A small contrastive image-text model, trained from scratch.
Model: 12.4M parameters, encoder width 256.
Training: soap at rate 0.0029, 11900 steps, batches of 256.
Data: 45211 training examples, 67.4 epochs.
Rows from block 7 of the image encoder, named by matrix and row number. Rows with one number belong to one neuron. Each number is 500 + 40 x the weight over its row's rms, rounded and kept within 0 to 999. All counts start at 0. Numbers have three digits each. After the name is the row's rms in percent of the matrix's.
# fc1: MLP up (encoder.blocks.7.mlp.fc1.weight, 1024x256), inputs 0-255
# fc2: MLP down (encoder.blocks.7.mlp.fc2.weight, 256x1024, transposed), outputs 0-255
fc1.179 101:566483500579489474495426470505532578529484511490480538500509477516465434457482521464404418453457436485454475573555560441578467474429448508445501527488523515464483577501529558450533462454532520534578511503517498499430505460513486531448566525598480499502563505476512462525494535490505447529491414480449543515520449541458443525463456485532500462440465568484503479503509525421482504542477475495460471536497497532482519515514490520533500523515517438493481570463534443497452477515485516508518585535522521516460540499489536503541447540560604542493459525537494435536457490529496476455492540451532497482462575498491516420506525541527486581470501483516463515486528551445513465421525596498539455473466429446473538522589491422568485505512534542546476460478402497452478514470542515
fc2.179 104:590543504528489496445496544551489499592497442590498465543429434516490503525474529534521503554440511494428527522480527605454521468507613521521574508547474445500522509538532487486509510468482468524482569482510521482438464540458437548494521494481418474466435522519496566466474466538520489471533548454448468569481525526548505469516490452492578455580498555461525544538508455537502545531479498511530475522436544442540537509478494554413524490549531504519601481541407456464499528480573510501522489574486474504469505515569517461508526467529527439497527491512518473509473507488457533476499432478464506508532557492467560551500501512420557495501500494551531432516521514510465546491420557621499509481572587540480470475456528511543544480508551492502566479464492438519456485510551527
fc1.180 096:457441506465500486576521486493553587457459485487461491443526508436468522578529484436553479449444521562498552481511551519465566514523483490443496515519556414491529479541509470556447476501553529468507454535491502467442508545463498456617464500514432488480429488490446479491507483455498518489483538523520476467511512535467525552542524549559445504488432516484524502469489477460463544543471494496463466553498536525551446518514528467513377447518488465590447526470466425496545497541469570428503539393458536496510465549526449447506492539508479433461443522469457494497508489476562553471392504560474457506474558456487560499566435506488544528500523493505485562483450561498447549513473527506418574496520474555481500508492462473547528470504473470492564585539422553504498535513508498
fc2.180 095:511539510502480528568491552448443411442419555504531462466491513530421497503494571551485542447464554567433513524558448524471531542480465480468500517585485447491466539479474549521535417509497573478475461526541554517456495496552586494512516502536539521491503494466470538518500528509475510445500499513475556497482455512516439516483528523439506405469465488545503526599401521561460520478451517485514522449426497458447512483471495517522519513550427504500452519442513501546548529435511489503420465542503456551567570456530512539504504490493578443434511575525530499461469457462536519575435504542547519508453500493487479525506402544518522524534439465586412492403517411511473450482513524498485559509533532567536500507529470491531540502466450539487515483485475452537535506484527487
fc1.181 104:487497440495483513564481452474477496508543579545473527505452465467495422446579500455481470464410494606423460488536485499540506441563452490493469505507531502535508431490506561576507509531485475407477530541509565447490536465478558537530532567531485550503472508435476432517536540472472546498506420522421478529537485533517517450457470478512495482452468521486546497566529448425571494449495537459550379508496452523441483457560553481457529506505570549575543468525496540503483464527500470463487535530530500475461554615513518540532493461518511489508510562389545460513526449473520498524487527469532541433524575540526506485486511559591497436503528493442442503539488466515481477505516529521488550487470489498505500532515540524482572508509562526521515488556533476422530463472566509
fc2.181 105:498527518548487536533492519460517455482513514475537492487578494499541481492446493487543501477430510500523435481527506469429491553442477510499461484481484498479464521507530473489496544535488484520478541521446412444537488516468466410423427399474441499504522520494470509483589497471449508485496512498501515543466479482452444529519398471553475474527458437536576480534600519514459555437535512489566528493548499525474587456511510512469500471563553493583497467536506500481457445467472481485565480535538520472523523502507497505539560451546541474549489604517454537574483472488552502575454530514503459493481465469509498541542581500559459637416520410549454519486513499447460424496590471467485544476536501488479474469574475474537558476468520508466475498528516496515569521417480443
fc1.182 096:557465527587489570461488484501483490474569496561514558494460624539480519457500458558452573430598441555460506439549485468490454481477471456486522458530486535482564489565547478576508538499502543485469491557505544525526486527486504492495529520464531491483473464447432494562503425522419498533482559510485440510511420481523471523519548506490445569463489472551475441490439497487477524485483442532501507524569495459556481536499488514484498420409456538548554506496531520488501504479492481484522473469539480467534483474560469512550570528550512496519507482402534487467497468465469490468523503529531469625505412494463540426446516465522495445433524522455522445455494497455544437529510460528502526549542485554461542462451560480449454508493444530426491504436519479539437513564474467
fc2.182 096:556498492508513479444527497550471544509543560531479553466461521499518482477436499532487553535545466524481528515498461483549586508442510451479557512500589486471492511502421504448508454528507575478427533495499540529516456538485587558555532528462591522557484511479511481503494516500497513478460378474463546529457515486563557543464485546450514469513544478493519499515453490572503576539534585540476478500502485477446522450504463543496536442459498428549469508512536531487489547535560487477512479489452529490487532526557472559491563471543539507532441534593443470467546547543493475525542455449465535482502540490556513489421478471563484502520529544522449666516461459479527518556577494521560495458441562506522487539505492549511531500445503588496549430486484519530474418477517537
fc1.183 099:529515459532468504486513574468489532483493443451493553526513492494502484480518509448487498464559489502459514507471441553410584584485517466504535494434479567525472560449491479554494499514469576535501431447508476548525522425557519540466536508507488448460508492530454453520476471531552502523433515531452466489494404447476553468473515538586443529505473467462471470512451485509502486553507472502518509571501470524476431437507513508485484534485514502520549559447460525426562518465607493517421592526496508526474487439486483526494525474550476512498533505433538503476506472442522514505516496543616438540472546433591519521451455556464532466418452557543555494479474459562488455580495483581451518455488527446479470521503531445506518477519517417458488456555512558516538416491477466
fc2.183 099:546538545494464533479484460508423455528515478483495567554499505548523478541461476500526503455430493499540520476494483485516610552493474492499573524563510520491435564454517471491592470520454514512452448458467512490488590538470487439508480484534490552555485534500491506500461484525416542516576579504447434534479592540547547448531467433566612532508490497557454540458572594491435582450463490444574450533464491549548465511484487455444425493521567495504506449533503542475491556512419505468523478525524464491491505498508502510510526500498487543515489385503553557462483520467510508524520518431432455508532456507492527500470506535510510555470426524586545497451485453567459573555546494469489547484517471450494525453524489499484502490531484459488506461509482431536490494543525555
fc1.184 102:564421515566471574534529540480557436530454536526462495517509456527461591490447488451493485485506522519433503532526517535467572504441428552496450470569438463541435482510479427438454470489484496539514493564523550417539487487546442525474505415514518478472403460517437529514503521481485505460494508548470489525451436513487426503585432534420472478517502472475510476454479545487537518531508487503426512483535529445489497557483412461522510504540434517493504460517557466482476549555534540518432465504519539573573481490470508514511475510537497472468429539476507431502466530514479500451482473520484542438577488503455527536503537649488466452526550530545488489498497477491481457582502539403496539518561538515541490543511495485532503507458462502510545514452499552523520441568454520
fc2.184 101:450502478550455496466425495456480457463513495515503519491534465508504532558515445535560469557526478526528537413500487496501561543464475479563471519486501440544434520524509508467583524523503550513439503491464567510549521483577508465509531503553488553519560533550486538576522440526531537508591522504496451511520478572487500513559470472504487514518480404492532543526522406464453506510546551577560486460460455482456477510501462540528464523538439578443479573451537446528438495465472599472531466419518570512545503402494409458501477475459511485508481482520529517484523515459409412465458556553472531543485519546445527527447550563490490477456550473463470542528454465507544431482504494581467519544501535549474454535502475498467497516473469469461495557522478494511479510502599544
fc1.185 105:472554504479592559495541473555495460481595542510517523549504535555555568477399533504496511541488524526448489458520540519493549506470447491508567545506523436498546543493465519461484547476518518489457509480509541542441461502563446458452495465574507468536542433564530434442401491444503470460458472492483592525532526510460535497543544462464514466539562549507547504489516483515414497474511539486542438479514535501474462491553523520498519553472513490625493547467416481507433478539527494463531567419525446496531479489417472511583590484573564540495468485538430496509468470503513513440469493519568467507483557447562485486461488518532423407483507529484492528499535497462541474523490523514454448491528505531517473471504534504491484566582470480543461464485537505521519555453531534
fc2.185 102:590477496491465585474499567508519527399453511505538481524489491483545437442470514535475514573553527463416511500517478594544420494479528430465428457475454529536500531494493476519495500472499501521488501520528506506458496478477500522536494456486500511391536465490450523472434494510497529576437439456555571495518550479526516522440530503462578553508545542508481502485546477452505558464443525516526615483426526493459487542491511522493574446496510498535519447471543511513465454526479544468524497473502549466467490493483439525514485525445486518530391429495555479449523479507502492390442502537553583526494535466510445494543538515474485442540511455435521539519442495572481449542464530511510462522514534518524526503420615468564450558504488537525434536507468466450517461464486493
fc1.186 100:570472461477501444499536505467447505459463522532448499443505456483526504513413533448476447468483492403468504538501511539479476515509433505515531535512507499460479438491478470507495539438474429482444468465523551488439493462533427495490485486446492551506447528524479519496485439433496397522479469372517509509564462457467593499513437512458490511498545507530454526521505470566509495453479502467399477479595479521418515598458470570481484499473483514509538488488481544467464465477528543513516487517461493491501492555585471553477510597553488544500507463495506508475454513474453512544478569552474503459488428502552504446464483581521540514503524542526504589470513454567507525562482511513437505522478498548495501487434545462545453569515444464551513510481477490472558411541418590
fc2.186 100:459471497570506412433505537487484468545473471563451477501487437458570491515518506547534504436431426433498429546474523458522510532474482456526443453404446513423519565546485460488478440540514451469469457491514542481534509599546473500539493498489522429537488496501523475494580525498568479536467507549542415516517495453457419536522554454540467477521508598498519507451513514459442502520454472515450429499471442536509483522475448567477502482416494483487480532567517515529499508496577434465495583490546439478531467499469427458480492441493554575479476519556510430457473536498505542509527503459491468539557530504539508573515503445478454501509545586470467505521546447508589584464494528469477509524440567510496487489522562477472484537503503471500553477472462476521493431475521522
fc1.187 100:492530540468447550516527464567490542534606490535481453530500524483461494574524486484554447485534466505547496520415495515558524445505560487472524488521436481530558506476535518450500467470525489471467500567515489527451466446449534529509515590509412572546536493467464518494441504474476435530471475502498441521440478467509444564435412504544531501503513516476501577485514529517469470471507503533405533537504486518444448541507475572473527475473502527508502484496535479497527467442528459540485542492523565497566560462449427537493477538508547489477506462513462582576544519416469484511450493499516517540547449500494531511510509486431536478505486499546518575535455530505474554451495537506406556564530564397556508499516558529557403556487517500524453498595521456568461510427534491
fc2.187 102:449523530517516410500496442477443463457470552552464520494555537584464550485460497443496517567495455488474470528542510472520452480476472443467530595511465455459536571523549499420446529484550561549475577591516499525526563520539487542536479482529477561565438452485498516488475454516526479539475486541536512508551485482520498505487544394546474493563458545469507504465471481500512548441490468505526486536417552528497515448467467487467496522551475471476455494486468494498463515536530490590430476512534501499474491506501472514540479542476509555486522436486517596553451545499483493553464478567443492525540488426524469419470438476438508466533498494486545515533505531422504428485443508505516553580480518478456521569585508461449502461528540561477435391473565539443520487533536464
fc1.188 103:468485493433457450486540497534575502466474477507551486490428503506457542520458604446603514498486501494506465537463504444465473555485508508539513494486563507513558493483464474504534557504504495443500501501498483484433522505580529610511469541513539437410522520502488456437530487458469508482467553493492577505491462507483467522487473497616482436507443428476469506478469511433480505556497496500534437533517531489537551581514476536497484512520542481568559467531519500464485503525426557490486514469407512508498450469486559499507432439557491471418597456467496513569463485496449512508462478486583426521521478450493505511453481607538529518474428515575489470534486493534552526500506490473467441498540523513429450489518431510518500604484482568456432539423495524519480467517526450
fc2.188 105:514515339518502526520491504493500447460543492423562426491536508483510567488523496480581572503526448544507509489524477492524504397531451505525509507488540459520440458404483543518504529560533514511515495446506523579453477529529433527507546492503441490523456548459548502538498530473497442491469465458497517541433479528467498527525571491599535530491443536537418479492459545498468475541540587511490452456424500524474435480553527453454510464561423448493456492501554542487462448508484463540516508483518492479527518447569543486508514472476513450542477456542575524492491500528592529480498576454545514501485545444486495499553461479475441497533459517461553456511503486573432428514490508516514494505564452529476497480511522526566463437555516483430509456537599453466505501541551469
fc1.189 095:537474498547519538529525477534494463485564551464486489465520515511539507447482470551481501473514515502486530503471511439508530577591537454519595440476523463484549526575452470480539479505490506547488437441506534420530537495473488454468438497524501559500589410472515479508510499468447588472543455522540495445498457488546487506546485542511595480514475560536471544493509475485472522449495427426497480570443536455497503533518500451457472533495489417424565521487517450487472464512515552525540507415463512441470484469511471512570495515567503438437545502452533437488455504523488551529494544492522473510464514531499463540564501535510542486500502479554536490556548492444418555464566480547487504472420491544530576567452467561526521578423475518580455565482521411524515457473487539
fc2.189 095:468500486514459571513540489483464460507481535543442468410576503511461532500514524507504542424497533534556527538523562567508494412603567535497527537497477483497515489467453537531527420478484496476489517440480466430486416481481565455472435425551547477523580521541448434523583513578533559532494485537508477458432451469467474485538530486459461507447500513561479482547532549518483521455530517432444473485418570499485532592440561513462524508472511459481485469515500536459507495514501472497456515532595505499443472510537514485463601494530424488548400463505529552509489455444508555469504497491513495592528537503490475515480485432457523474434492487455465471473492548492499434474486497437469584539528542452502526491455491493537531468461533495482530528548547485508476423476447504
fc1.190 103:493486517487504488510417506529486483550449468471490522477457493479531501502472494581456503464445453512493528524489507454529597496462471541504481533528437448513483520537473533486426513427578419503480502547488481493517483479522535500591529523451484480565486516531486468487473496491523477519505576510496540498487548517488498506542472470457586468579535497497491543510410489573530533548505474514537533547555416406614446455536516469519538465511536541469465466501494480458485516600508472551553530470401563391558472450507462499458469453520503534509526423558526482544507455598508432524542554493492554456522440486497509501535552566446487544546499547490507433509494501531492536503510506379494468531499517549471472470490465474446533473554504569517435593471475509509470513510534473
fc2.190 105:483496464527469491542520466476487538524471453532520539518476506403474469584456500426518450565433510490535470508463534491498496532503522503469485497435470510496501544489508492484451414511549525405520577508491485490520577583482456537471557573455534443538507516546441502468482516567499536446509450505516505509509465462493546455487585490482543536456479577522522462516474574468458447511509513452512548436380528587530476522498547523516488452461565472574456516522539506470456497495478510534469536534537433480477476548454567477469455501555540526474541535504471509563424463513580490445490461500510484528507493496490528443503494461500500504505526526574456477496482553474537473571505517517541543532507598490538462516511457484458450521578483580409515485527544376533510466448460440
fc1.191 097:453522527504463494521531533460481418496554536512485514414555512519476498509508486491433515414528515519489617490519477544611515498576502510471568500520491497512542498538595459480450560451442590486474497463469466460462493502457525472563442487455488539498410445519543458458510449499470490461521491546504487472488483522501530528526462479498454518490488503476456528476481443480543530527465513496552507441550480486465511457516488497526511535414495510486452471499499503525579552448600487460549414533502513558525535490438466431388520451518474499476525436479513532453544504566528528494496476483509535475491495543455488516440424528534490519457610529500520503482541565587495554471427515549466459471462460527490465534538548484589479517569471472596472547483456490451536482456472484
fc2.191 098:492557538476547530487561455540575581537474495508599464486518498496457423599461453460495503467507477491534467502496437541510489547492480541501421498563481495441460503481468504555586478542501528580496535451477521478554555587460472548534602486453505436535463536535499488421459509530572461553494507498498496542505505550516538420500505510534475479444504421500550504533504498460468475475448520467531460556458489533503509507479509487477425603508473549483487495518523563516455494502518536476572538469541500463530539438502479465515488486606469458421467551444552492507483497485452480487491474525466406491522478515578530450514517491510584463471512452522572569443492485480436450514543465571505498503538555519507515499503540480534454499516479453460506461564591570485517533502497455
fc1.192 102:434540513464494531532446568506463465430466468479432596440538477486471488495539529411510462516510527482474542467493523493502583461461519487507502495484528564445516522439436517482496531529482514466530568515521510477497556450508416453539484480481517517475485520536456467488488480492439418466510525486454486489469468595466495560483521404522460504498477449515524541482512519518459505541513451483566466477504539481511475511511386500498415501515480473561550518462529431471386457505574507489548474492502466517544507485398525561492504492569493541481461480445472525572525482525545473539522483494447483445507520472401480566496453496536442498494566496464566487490473508410531565607510494448465478495454536490478492432544441534511517533567479578501483517468505492541512444529594485
fc2.192 098:521456424548507444575539499432571541482465520442497578472454448483564525516469464470491514479487495496454473509583501502563487508523536471524500401432488520495457533546495434448494429480487425436451467487545453533478454496498444541469493489528526490413514454515531474551503499519510527481449487527642470485574549497460470476489570441470460519543501453474502512490487531529468442504525548526601530565424464492482480518517534471485445528546494468489524510472524413529521518496460504487510467529421473502533504505506485503535465483554528499459564603553548546510524498526519509516480548493555465512491555543501553462541592579541472547535511581537494498488457467459531534504502509519545500499521584570463492507609481438464502478520539537500552526493517484532549416488487509
fc1.193 098:426505508532539516522518530531539428519522517461535498503474495469522575533483508560438530467472531565473549542481402524496536501498440552470497451489523470514489437454556482442520451482478533424517556559601516453483526531529502516575543500499562426541521494500504547467481541478538483460506480546563515446551527417413536494465479483524529468452448500482511572535462480480522467532517388527519499500466477525401518505404455460626527491468475482490507466541513501429515485515477471556579440493415498432441507557496525533550473478523490410538446479495470492474487549505522471461520489486460557521548462430534508430456437524521506527524539544466501472582438541497531495512491476515576520503562546463501486489518521462487494492544518493468510525569530523513461470470503415
fc2.193 093:426506469487556453456516470475532487492537509574540513537481581437573466448552505475503512520519416566472456490498504478519544551577486485420431496454501424478519414520475516485494403526512489505541498424567438521538433524532522446442565528524456528497541483561467432489519481578573485508553525514565509541466447438516555440513491594526455504510515492529527584516463567481412473494535469547458458470499495467454477458517536518461505441481546567502452519446470520504493507481588521506525495475491564513523487514371469520525481462525555515516497540580472518534559483494510463523462520457440482477447511522449518450572428459533531506559471512500548515476520443532572535499450537493510523550490486538501562534474496507468495474525513489536520515508539440488468456497518539
fc1.194 096:504563556517472559470461543590448436491493534536464507531580538531474516526548530514508450402488508510501576489531557571508502574459513453518535504487577450586548560527540502522516502496487499464409438512480526484441456553492558464507576535512428527480472453539547554495560507472554479436517479481551498530471412459537505521489525484469487518492506520461556507434474524487433452494473422464487437505546523545450507497479517454445586489526456463520455497479434534476480470561458504544462448543421480491521499492497500547580459471495508469472554493538500556524519463566531459549455474451551455460438430521525459447491558567480473411510521469461476456518456500502498431528521531482478463492513519535460517502484513429478532471494473495507426485464408541531487490477428501
fc2.194 094:495466454495472502503461398512564589459522499444509564556502473470576495482548541551534476500504499519502482497498456524554497496529526514558434486549492508544364544502501554515464552572487478495458515549528485373475499499516532423580475518508430546564566475504476501520517496537516557544507555579527488547523587508482516458484480524504488528484472519535503474486451600498430504519503607484505489526513543465432478510500480462534439532412475513546501550502509504462539452502484432573459492489518472551521520503492502483502503518468461480562577522518559506469492442469518573473516563591484529467481477492478465508526493479450487556574472512541478446498531526418451505544448489536497507478450457525519421427495488552459474509496554499504525435477492517423520528579514473
fc1.195 105:575504543546485533454464571488524487461506453480510504476415418472501533479535432457514473470495555498484420617474453534432562549485511522490446509516496472485470493585519451523549579486520575565487552485516515520568525489551484526479484446508549544514498452524483539528520419538513453439526567479570423520488471518583412555482506513456515486513467506486473438529427526590455563519479456459604487516500562485456575496515498545491488485478525486490507567524587514485557439436526558516501484481471472450539568483468472565518536427549526531500529492535475521476569497474535452563489467513508603523536470526502483500506479547500500515492477484538450533534522521499602489524512500508468466478457559495461520498501558514506537474510531495508540475461428585502468476476502510
fc2.195 102:503526418471386427519497538437481478537544489519507492525545506526480538519587551470478489448398497531480421589485518543557564506550467513456477523523482460502468550473505481536543493514508492568429455466443512508465503455425433454497426493471512578543389547440529511486476423468444461458502544461527516514490513528498468522479488487568522496460448503531461503483486461502454542552529470555539500487439486460534543469471540509436503511524484541508462476473522475505528475586489505427492449450515518601664542510533472487525491451538530492513500491505455540494477545456533430553512528463468486559466500508478536483467540505559482507505501533469464495517496504518455558513486521480476514533460567499497446535630548484527482429517464485517517490527542538528458511565487474
fc1.196 102:412507503481504524457488478519467490512420480515451459510502444505490517473535515525503507561414462407425549540542452488543464426477450475456576525495469599549448528549495482536564483465506532600512465494533471545473534530512517497474506442508542594517531506504592463516498529462531490576582478455507458504451441454438550536452513527502421482500485542507501485486526486437440467467479487420436529515468475539452494510448501489513489529425470541512492496506467403526393512501449516483536508560532467441498574486532521487487514468559501504446513544502527545394521548488481562531465499559497514479467503549576578412494560555515525507546527585497479484551531480483493488456496486479440537465490408492508463528538479540487473497474530485491556484504506474475532530556515499
fc2.196 100:476525481514508496495504489442436530505525510465486454517437522503471535457479501479513507514478488506485529502534496503497469517478465513486514577506480453489586540589466519479522519452559579476493472540561537535470495532378442503510484457537523544484462543476481476564530506537546462458499429476383540498442518455566538565492501456474513540426515438537459459439443500533455566438493504521545502467452520559453515554487483474498489494550504470523487557515509546474469545525433563450443469474497512567489483517485448529440465434497490499547566473492488485483532506492469558495454543552465517592470505458456515558551510541437470470547467509489557450474456469500588581574488516584507370503600506462488503485519501522517482443497549563533526489420501544444543490453478526
fc1.197 102:529575461589484497486412510537490543499448490431502520472550570544537562584491430556505501568524443432486487464541450456488487546502449490537566542492495528532441460554496440543476393494470424486499552549513498552540468613475492462500498454528484519475517521502456497523498513462477512500490417512518472521459468490513494487496550487512537451526433533528482506427510501461480496483437517582487475496499528518522496502496507490471528523472582538547502479419489498520488515495555499371521594457554501460483458464456475473585490483524485501496488519448559438437488538536453463490478504522547461494518591459517540546456516511453487620462391485476488413506463536452480557518496453490516526558538485502484546545501552526488527500531499481527497564563503541508526515475539515
fc2.197 101:522475465525453518479487484432450454500524523507574508485503477467475441534516486544509542465441501537530458550534514562560515496508517570558486481481485523469504460555507472476577379530460546493447554595597438481520482507507555489475431518509503538560474459515561523457513478538491460486437523503518538485419493531570420526498547528459518520527460459529448571503405483452442495479498507507440459493481485439495543542513543516526536490502453417486473504463457510473537486453432480458552499546509452460447490522575491462539539456437440449567495508491640511511507514457426512555474489514543456512476487432458508517444487502487463469541578443457419519516502459539474586554439512487528430474488508480532519497565486502533450550517493489523442460464510497521495523511479463
fc1.198 102:497488513437498552526503563501538499425520452474573533462551496434455502559502543508450451483527474552524547492518514486567510574503551515544490546500495541471532532486463513484446432499523496483524490563517548451522513481517498475489494476505475541520514485515423546476558480500435469481520467475533531509485538392531475462515515495508573467506555439478475512511570517520488455486526541481541473500509447550415478404488544513483472498516581520481535391533597468594486498551462540542490547535477464556473508538549524554480529525454488539510534492549492546489450496382512531472500466435511493413479512539449561495468461534505510388466550495542471512526521470477485475518452393461404493491483470504497511459463459477532538469452547529487487449577434545574521533547562493
fc2.198 102:535487437462559542475475496458519420476521537541417545517507548478595423531502470477466473439559452505543502462469551457561513548587470470528484525508503520489538465568506440506531516511514488501519480487522504459518478523437436521561507518530425410453508477480517462493528475498480538484507523547512454570491515518506519555578508475486532431452521482507490466505426511581503505531547374497522493501503468520459504478488505619530471499492478590523496591481475507493519516503523449464475490531517493432538523575500530524510524485499516472520488541453503501489476528560447500498543498558488593467533550543493438442510462491584537470499462578480411491457482584465474522512478459415492604501449489576459480426520522502480532500516516539525538502423470461459499529564445492
fc1.199 100:453467538480521488513425493468462492497543517435494436521444412524563446547483542504491503476531565480564496522594547450484429446489548507541520482409635483483547472430456455538479471580456477461446465523480543528524498550550455476511536599511499472513480559432472541434519516498399531523539525538536512459533484423503533488512449484491553533503527563518514486526510466513519582465465511476525476517533485491467448523498419510507475476408476466453460568512499561490533435421514482537537484440503516477452537468449549549534549474512495495537490532453483510540521420574473491503454451536490553534493436551519462423455532491567500487550497503467526583463507496525548479509526496481472507509514524559483524513476487516534430570489449527484452514493529454482463436524521510
fc2.199 101:507524534575492480455456479488538521455494506507495489474527470488473544526475505465529509482542493513454512537578485449439544477433479493447488506478428467442487535520461466513440483513471506510512427504551522460566565560453563524476478553592502488489462451450522482545574519565576451549509510442516480539464475470451519508474533470459418448490419512542452504466497485439477391471520482522507533449481464545433536414542534484404540569526500545498502554551507509516595573523549517466529528545549487521507423515480499494502469479494557583481514514541529485434479469565490536505505493416532526531529463514546448539483529483460555467487483540491506472544554399471554500437459468504522478504433455507409516477485539512492563415493437493527468459483559475486440535498519482
fc1.200 098:517490510543542490495569527528490539466463447426531519532462546535458484570514518487545428481499464542500546542461496449451537462491466489452542493543395476427553535455409458524460534592479475447428475545503511561507581525426532443457496504491571544484518538494509524503547496505530512479490493519557445446440434502464475511444506464460492524551504468516498452479513508513536463508496490411555466515526495467482515516480535462483528520469518546487549515521540485545522518499449528495560492485474521497545560450555513562525520519519480478483464518480517604495487543480390422540500565430473511404481449441524574485504538520512450461460517556530410431526541542487481467458549464530490450482540533501432588537486502525527524541559546500464464478563583558555517493501476486
fc2.200 092:495493442464510559447481415447455568495570493476469501583511485542478525461532487427543488516520512488508550512508487496546491510498444505567502466482517514481480481536485549493452528486524540474550486557522504517509445469529457510514490464473555522490474499538561509562570532539537539469537484544463480542510543417530470447492541459514498539477438451439461461500491533557493497500492543534579543422485528484420529486451533441490503539546445468513468480580468488496489513568437534406490506504625457388478496481453450481513504493523474594520505557477493484494498565547494481483490484519460459478497476488564468548507538490471509385504500520552442526475470474538489524488412481504486477448552576538475487507529511532483453443469501588570560517526579501542448529622539486
fc1.201 104:518539457458490500468474458482434501456457550548583550509500474490578452530423490518498522500460497462571506511536547550475486540519514548501493505530467578531520509553584511502491452492444484485529498532547528510532465483441460434484522482460464463492516468532403567469452531503518471523571501463485428515585498427512533493590516508524454419522481480542413503578458452520423451484483502523531498517530529573537536513495504469511420481529484548497458455530443428515501532482424549468520468393476531475511605525515548492488454495479477477473444501446499569535562455514465488492480499504478492499437514467460460506543430475480473526494408452542469516454494554494505490499491468465466480501500492551566504543522429478419420537541488586457440520538501447498519507529457432
fc2.201 100:574463525487504515562524499499490574540494525607523405564485486471482558585448497531468524491510493433524383538532526444504559582450472487445527508552509546516480510466456609503511494482529509509557478496468556447558568522485474525472448500501488445491469497458495462503471522427533518468505474535535473451495588493518493522455498502462452545428506500526586503579564490507481553547477572500467511447445534571409505438405447477477558565514500481552502492514439547524451509556486516528395549510487540497510532519496540451552472476483485415476492401521488543504552455479484449485523483482511533473466508567558500457538527510492487490475501568470471458482506503476498462453450515550537537436496533486446499540511495484506549541528548523522451543548473521474482462479485510
fc1.202 100:422463506521510443470534497491459516420490513489541576519468521504487483525603517501550475520462527499445504500590561414537496546553527475480493459507483485427506498527444550496498450527534483479461550516545467495504469504440491531483470511487537526498541518454486510503487412457457516464527521532489496500475572556463457506520393456543503545485520463500501513455546527536590521490553502442467542496525441523489426521455508490486510490534462527519519505473464490484525531572434546574589491470456504535511558566555480512499510478559421427551586460470560434553492482482561572469475535497536558564503520437511543488416458565588526525464472498554444480551535472488499548535510470537461549468549482433534473492473499483494528436497430467468472486559518475585507516414485477
fc2.202 096:546527472516492468564463441474457514491518464493518560447508429493525552488562486534509544537537577547453591502493512508502524464483490467501532437512503495542392440568510483483547483529560504534555467485447530475447559441526478475583563456450507457520513486506470530537489455468519495478481526494478463497515484502570470494505572469507528529461504530466602590534475563448474535493551485512567523503474476447558525516470459473467479589465485546494479505564424483520507512563465378485546516497535513453397518456504459577498480391550489504495485519508423465535510451438468484567496559540505433506519475458468486474494540576461453462473474488562436542483528468466503452435537470544491475550531500428538532545508467504529554515483515523508474523498545578474523514538514457
fc1.203 097:478455531461468529524547450457461482466446571462469470466545469527454470447459515476448505526563514482468494468455462503561441454504529519488564510491523530558538535504515454495515517469520503476442556479437549435515519486490490497499472576581438444519495503491451536495474533419469521507479455499427512530532474523507480450508510475477494495486474541415529487477504567593473429514461499503494522506525526489538528446452457457490475494448439531434507486533604536448506488441528478542517471510415579521474519462502560463530471468492494551521449453437444497528503496437504484514427562482522544544485525521485531521497448489680502530466546478456491456519422478450566505542531483519591566517483451516520514473500519452524512523442450426489444440495435423461545504534470501
fc2.203 103:489489498517550579522498543434506474497531553480523512489424520532457503449447551491499508542434509560495548478543546471435507498497509452497464492477439479508488467480464426557497521454527523484410462528606525559482500453453492514468541479547503500494544542463468462483402541520510478565510469605522472546426446459509438538499540505559430517493500574535469508481375470507556567524424553505504523470443527536463543461512501570525452452456453499581445499511536483516465531531522550445480484469525482477584497479494534497494492521512458520417540509539511524446460481480465505483513515563502464500471455520481559520436495470555496442460503530550463462478513558459534509532479518520491565572454524559447447524539541502528501539524545510506420610498549534503533530463424517
fc1.204 099:510512500454515521442468544498482495512482383472425470534557607431494500582488583511561495520496503561498483498494571490489509564488546507514509520515545459496491488511637450479513454556433462510489460494453558515515515466442471495570502461546518523558513513484418529465491471510462441476442496466493498572456442504468516482503522443467543573496488478520501489507450503470475525481542492447414485512574539497539534485545444483509509504498540517547494514499461499444530638498492557549505559551506513541455577464503461505447509430500514552534492454525480488502465500483395509521452443457494496466482502501568521523456473467548516537489439508471569537523480497458472547478535460582512524455469495501514513445561557562533475577450502405460498552450499489538546477473467494
fc2.204 100:552479489457475474455537427496498472464394499519540457536509578528458521553542488548569574480505467557548396557456515413499517511520468454443482525530517502490478385498461480519399492539497527477531476503540521556481502585516527558546528503558527519499440480547495524524549503572512556503477550527447471469547518475429473548569467523543488475504487493520517432474508511542464551456533574421586440509446478444478561539472492464537475519502498474494512514497453516511547521486561566500522483508507450514506550492516508470462541466460459497474473498429460480494512530531511473505575530514428382539472493430514463520492518483460472546468475502540485544482487459433496626508509467591470423541518506543536573512556434514514475523534527490528504519534525487492511496542504464
fc1.205 100:542449522526499460511450451506534449525432501493564545504480487521491504512497484540506507513507525489496435484472545471563504479557430483512434508520453429480530408455515473616510519465532497479446465481471511497472454435446498583504491483441509478543478492518492507502546431471507499541550463547545527428484424503460543501484448505488551511481507488497468493478460512510509430552489463526424489455426550565511506522469495448459535508469487518549489517565464510480457538514516597500513489537501454485446481591415518470581486448498427489503456535466476562546392551443483459491458486418458544502517480540477529543515508478436531437516465466401527554552535474512414513470514481448446541543484479530504521540444499487554452413465436513439481497546503501515503539396535471
fc2.205 098:457554532531511489505514534390542498458492552493510453512540530477540479446483445477462517536484543537526517477499555474457463448436530503498445540473513459483531526471510455476445483555468449496493531454514475483613468488523470517492503494482500457506526549482524530434549526545445407485503470418486473543509454519474500499456505500588526564485524559525484526475503553516544447462503491422530524509481495465515512550514517509490489466457466439455514502459486516462510517497571452474510495545495488436523471486486470585500421527549460523504528528410496525376538498474507500472517542494498565505459465556480541492543483504457432469555585487603586502546514410473526515477499462595515514421572493543594499456556451543539500487439502539567476535570533487436527486535427478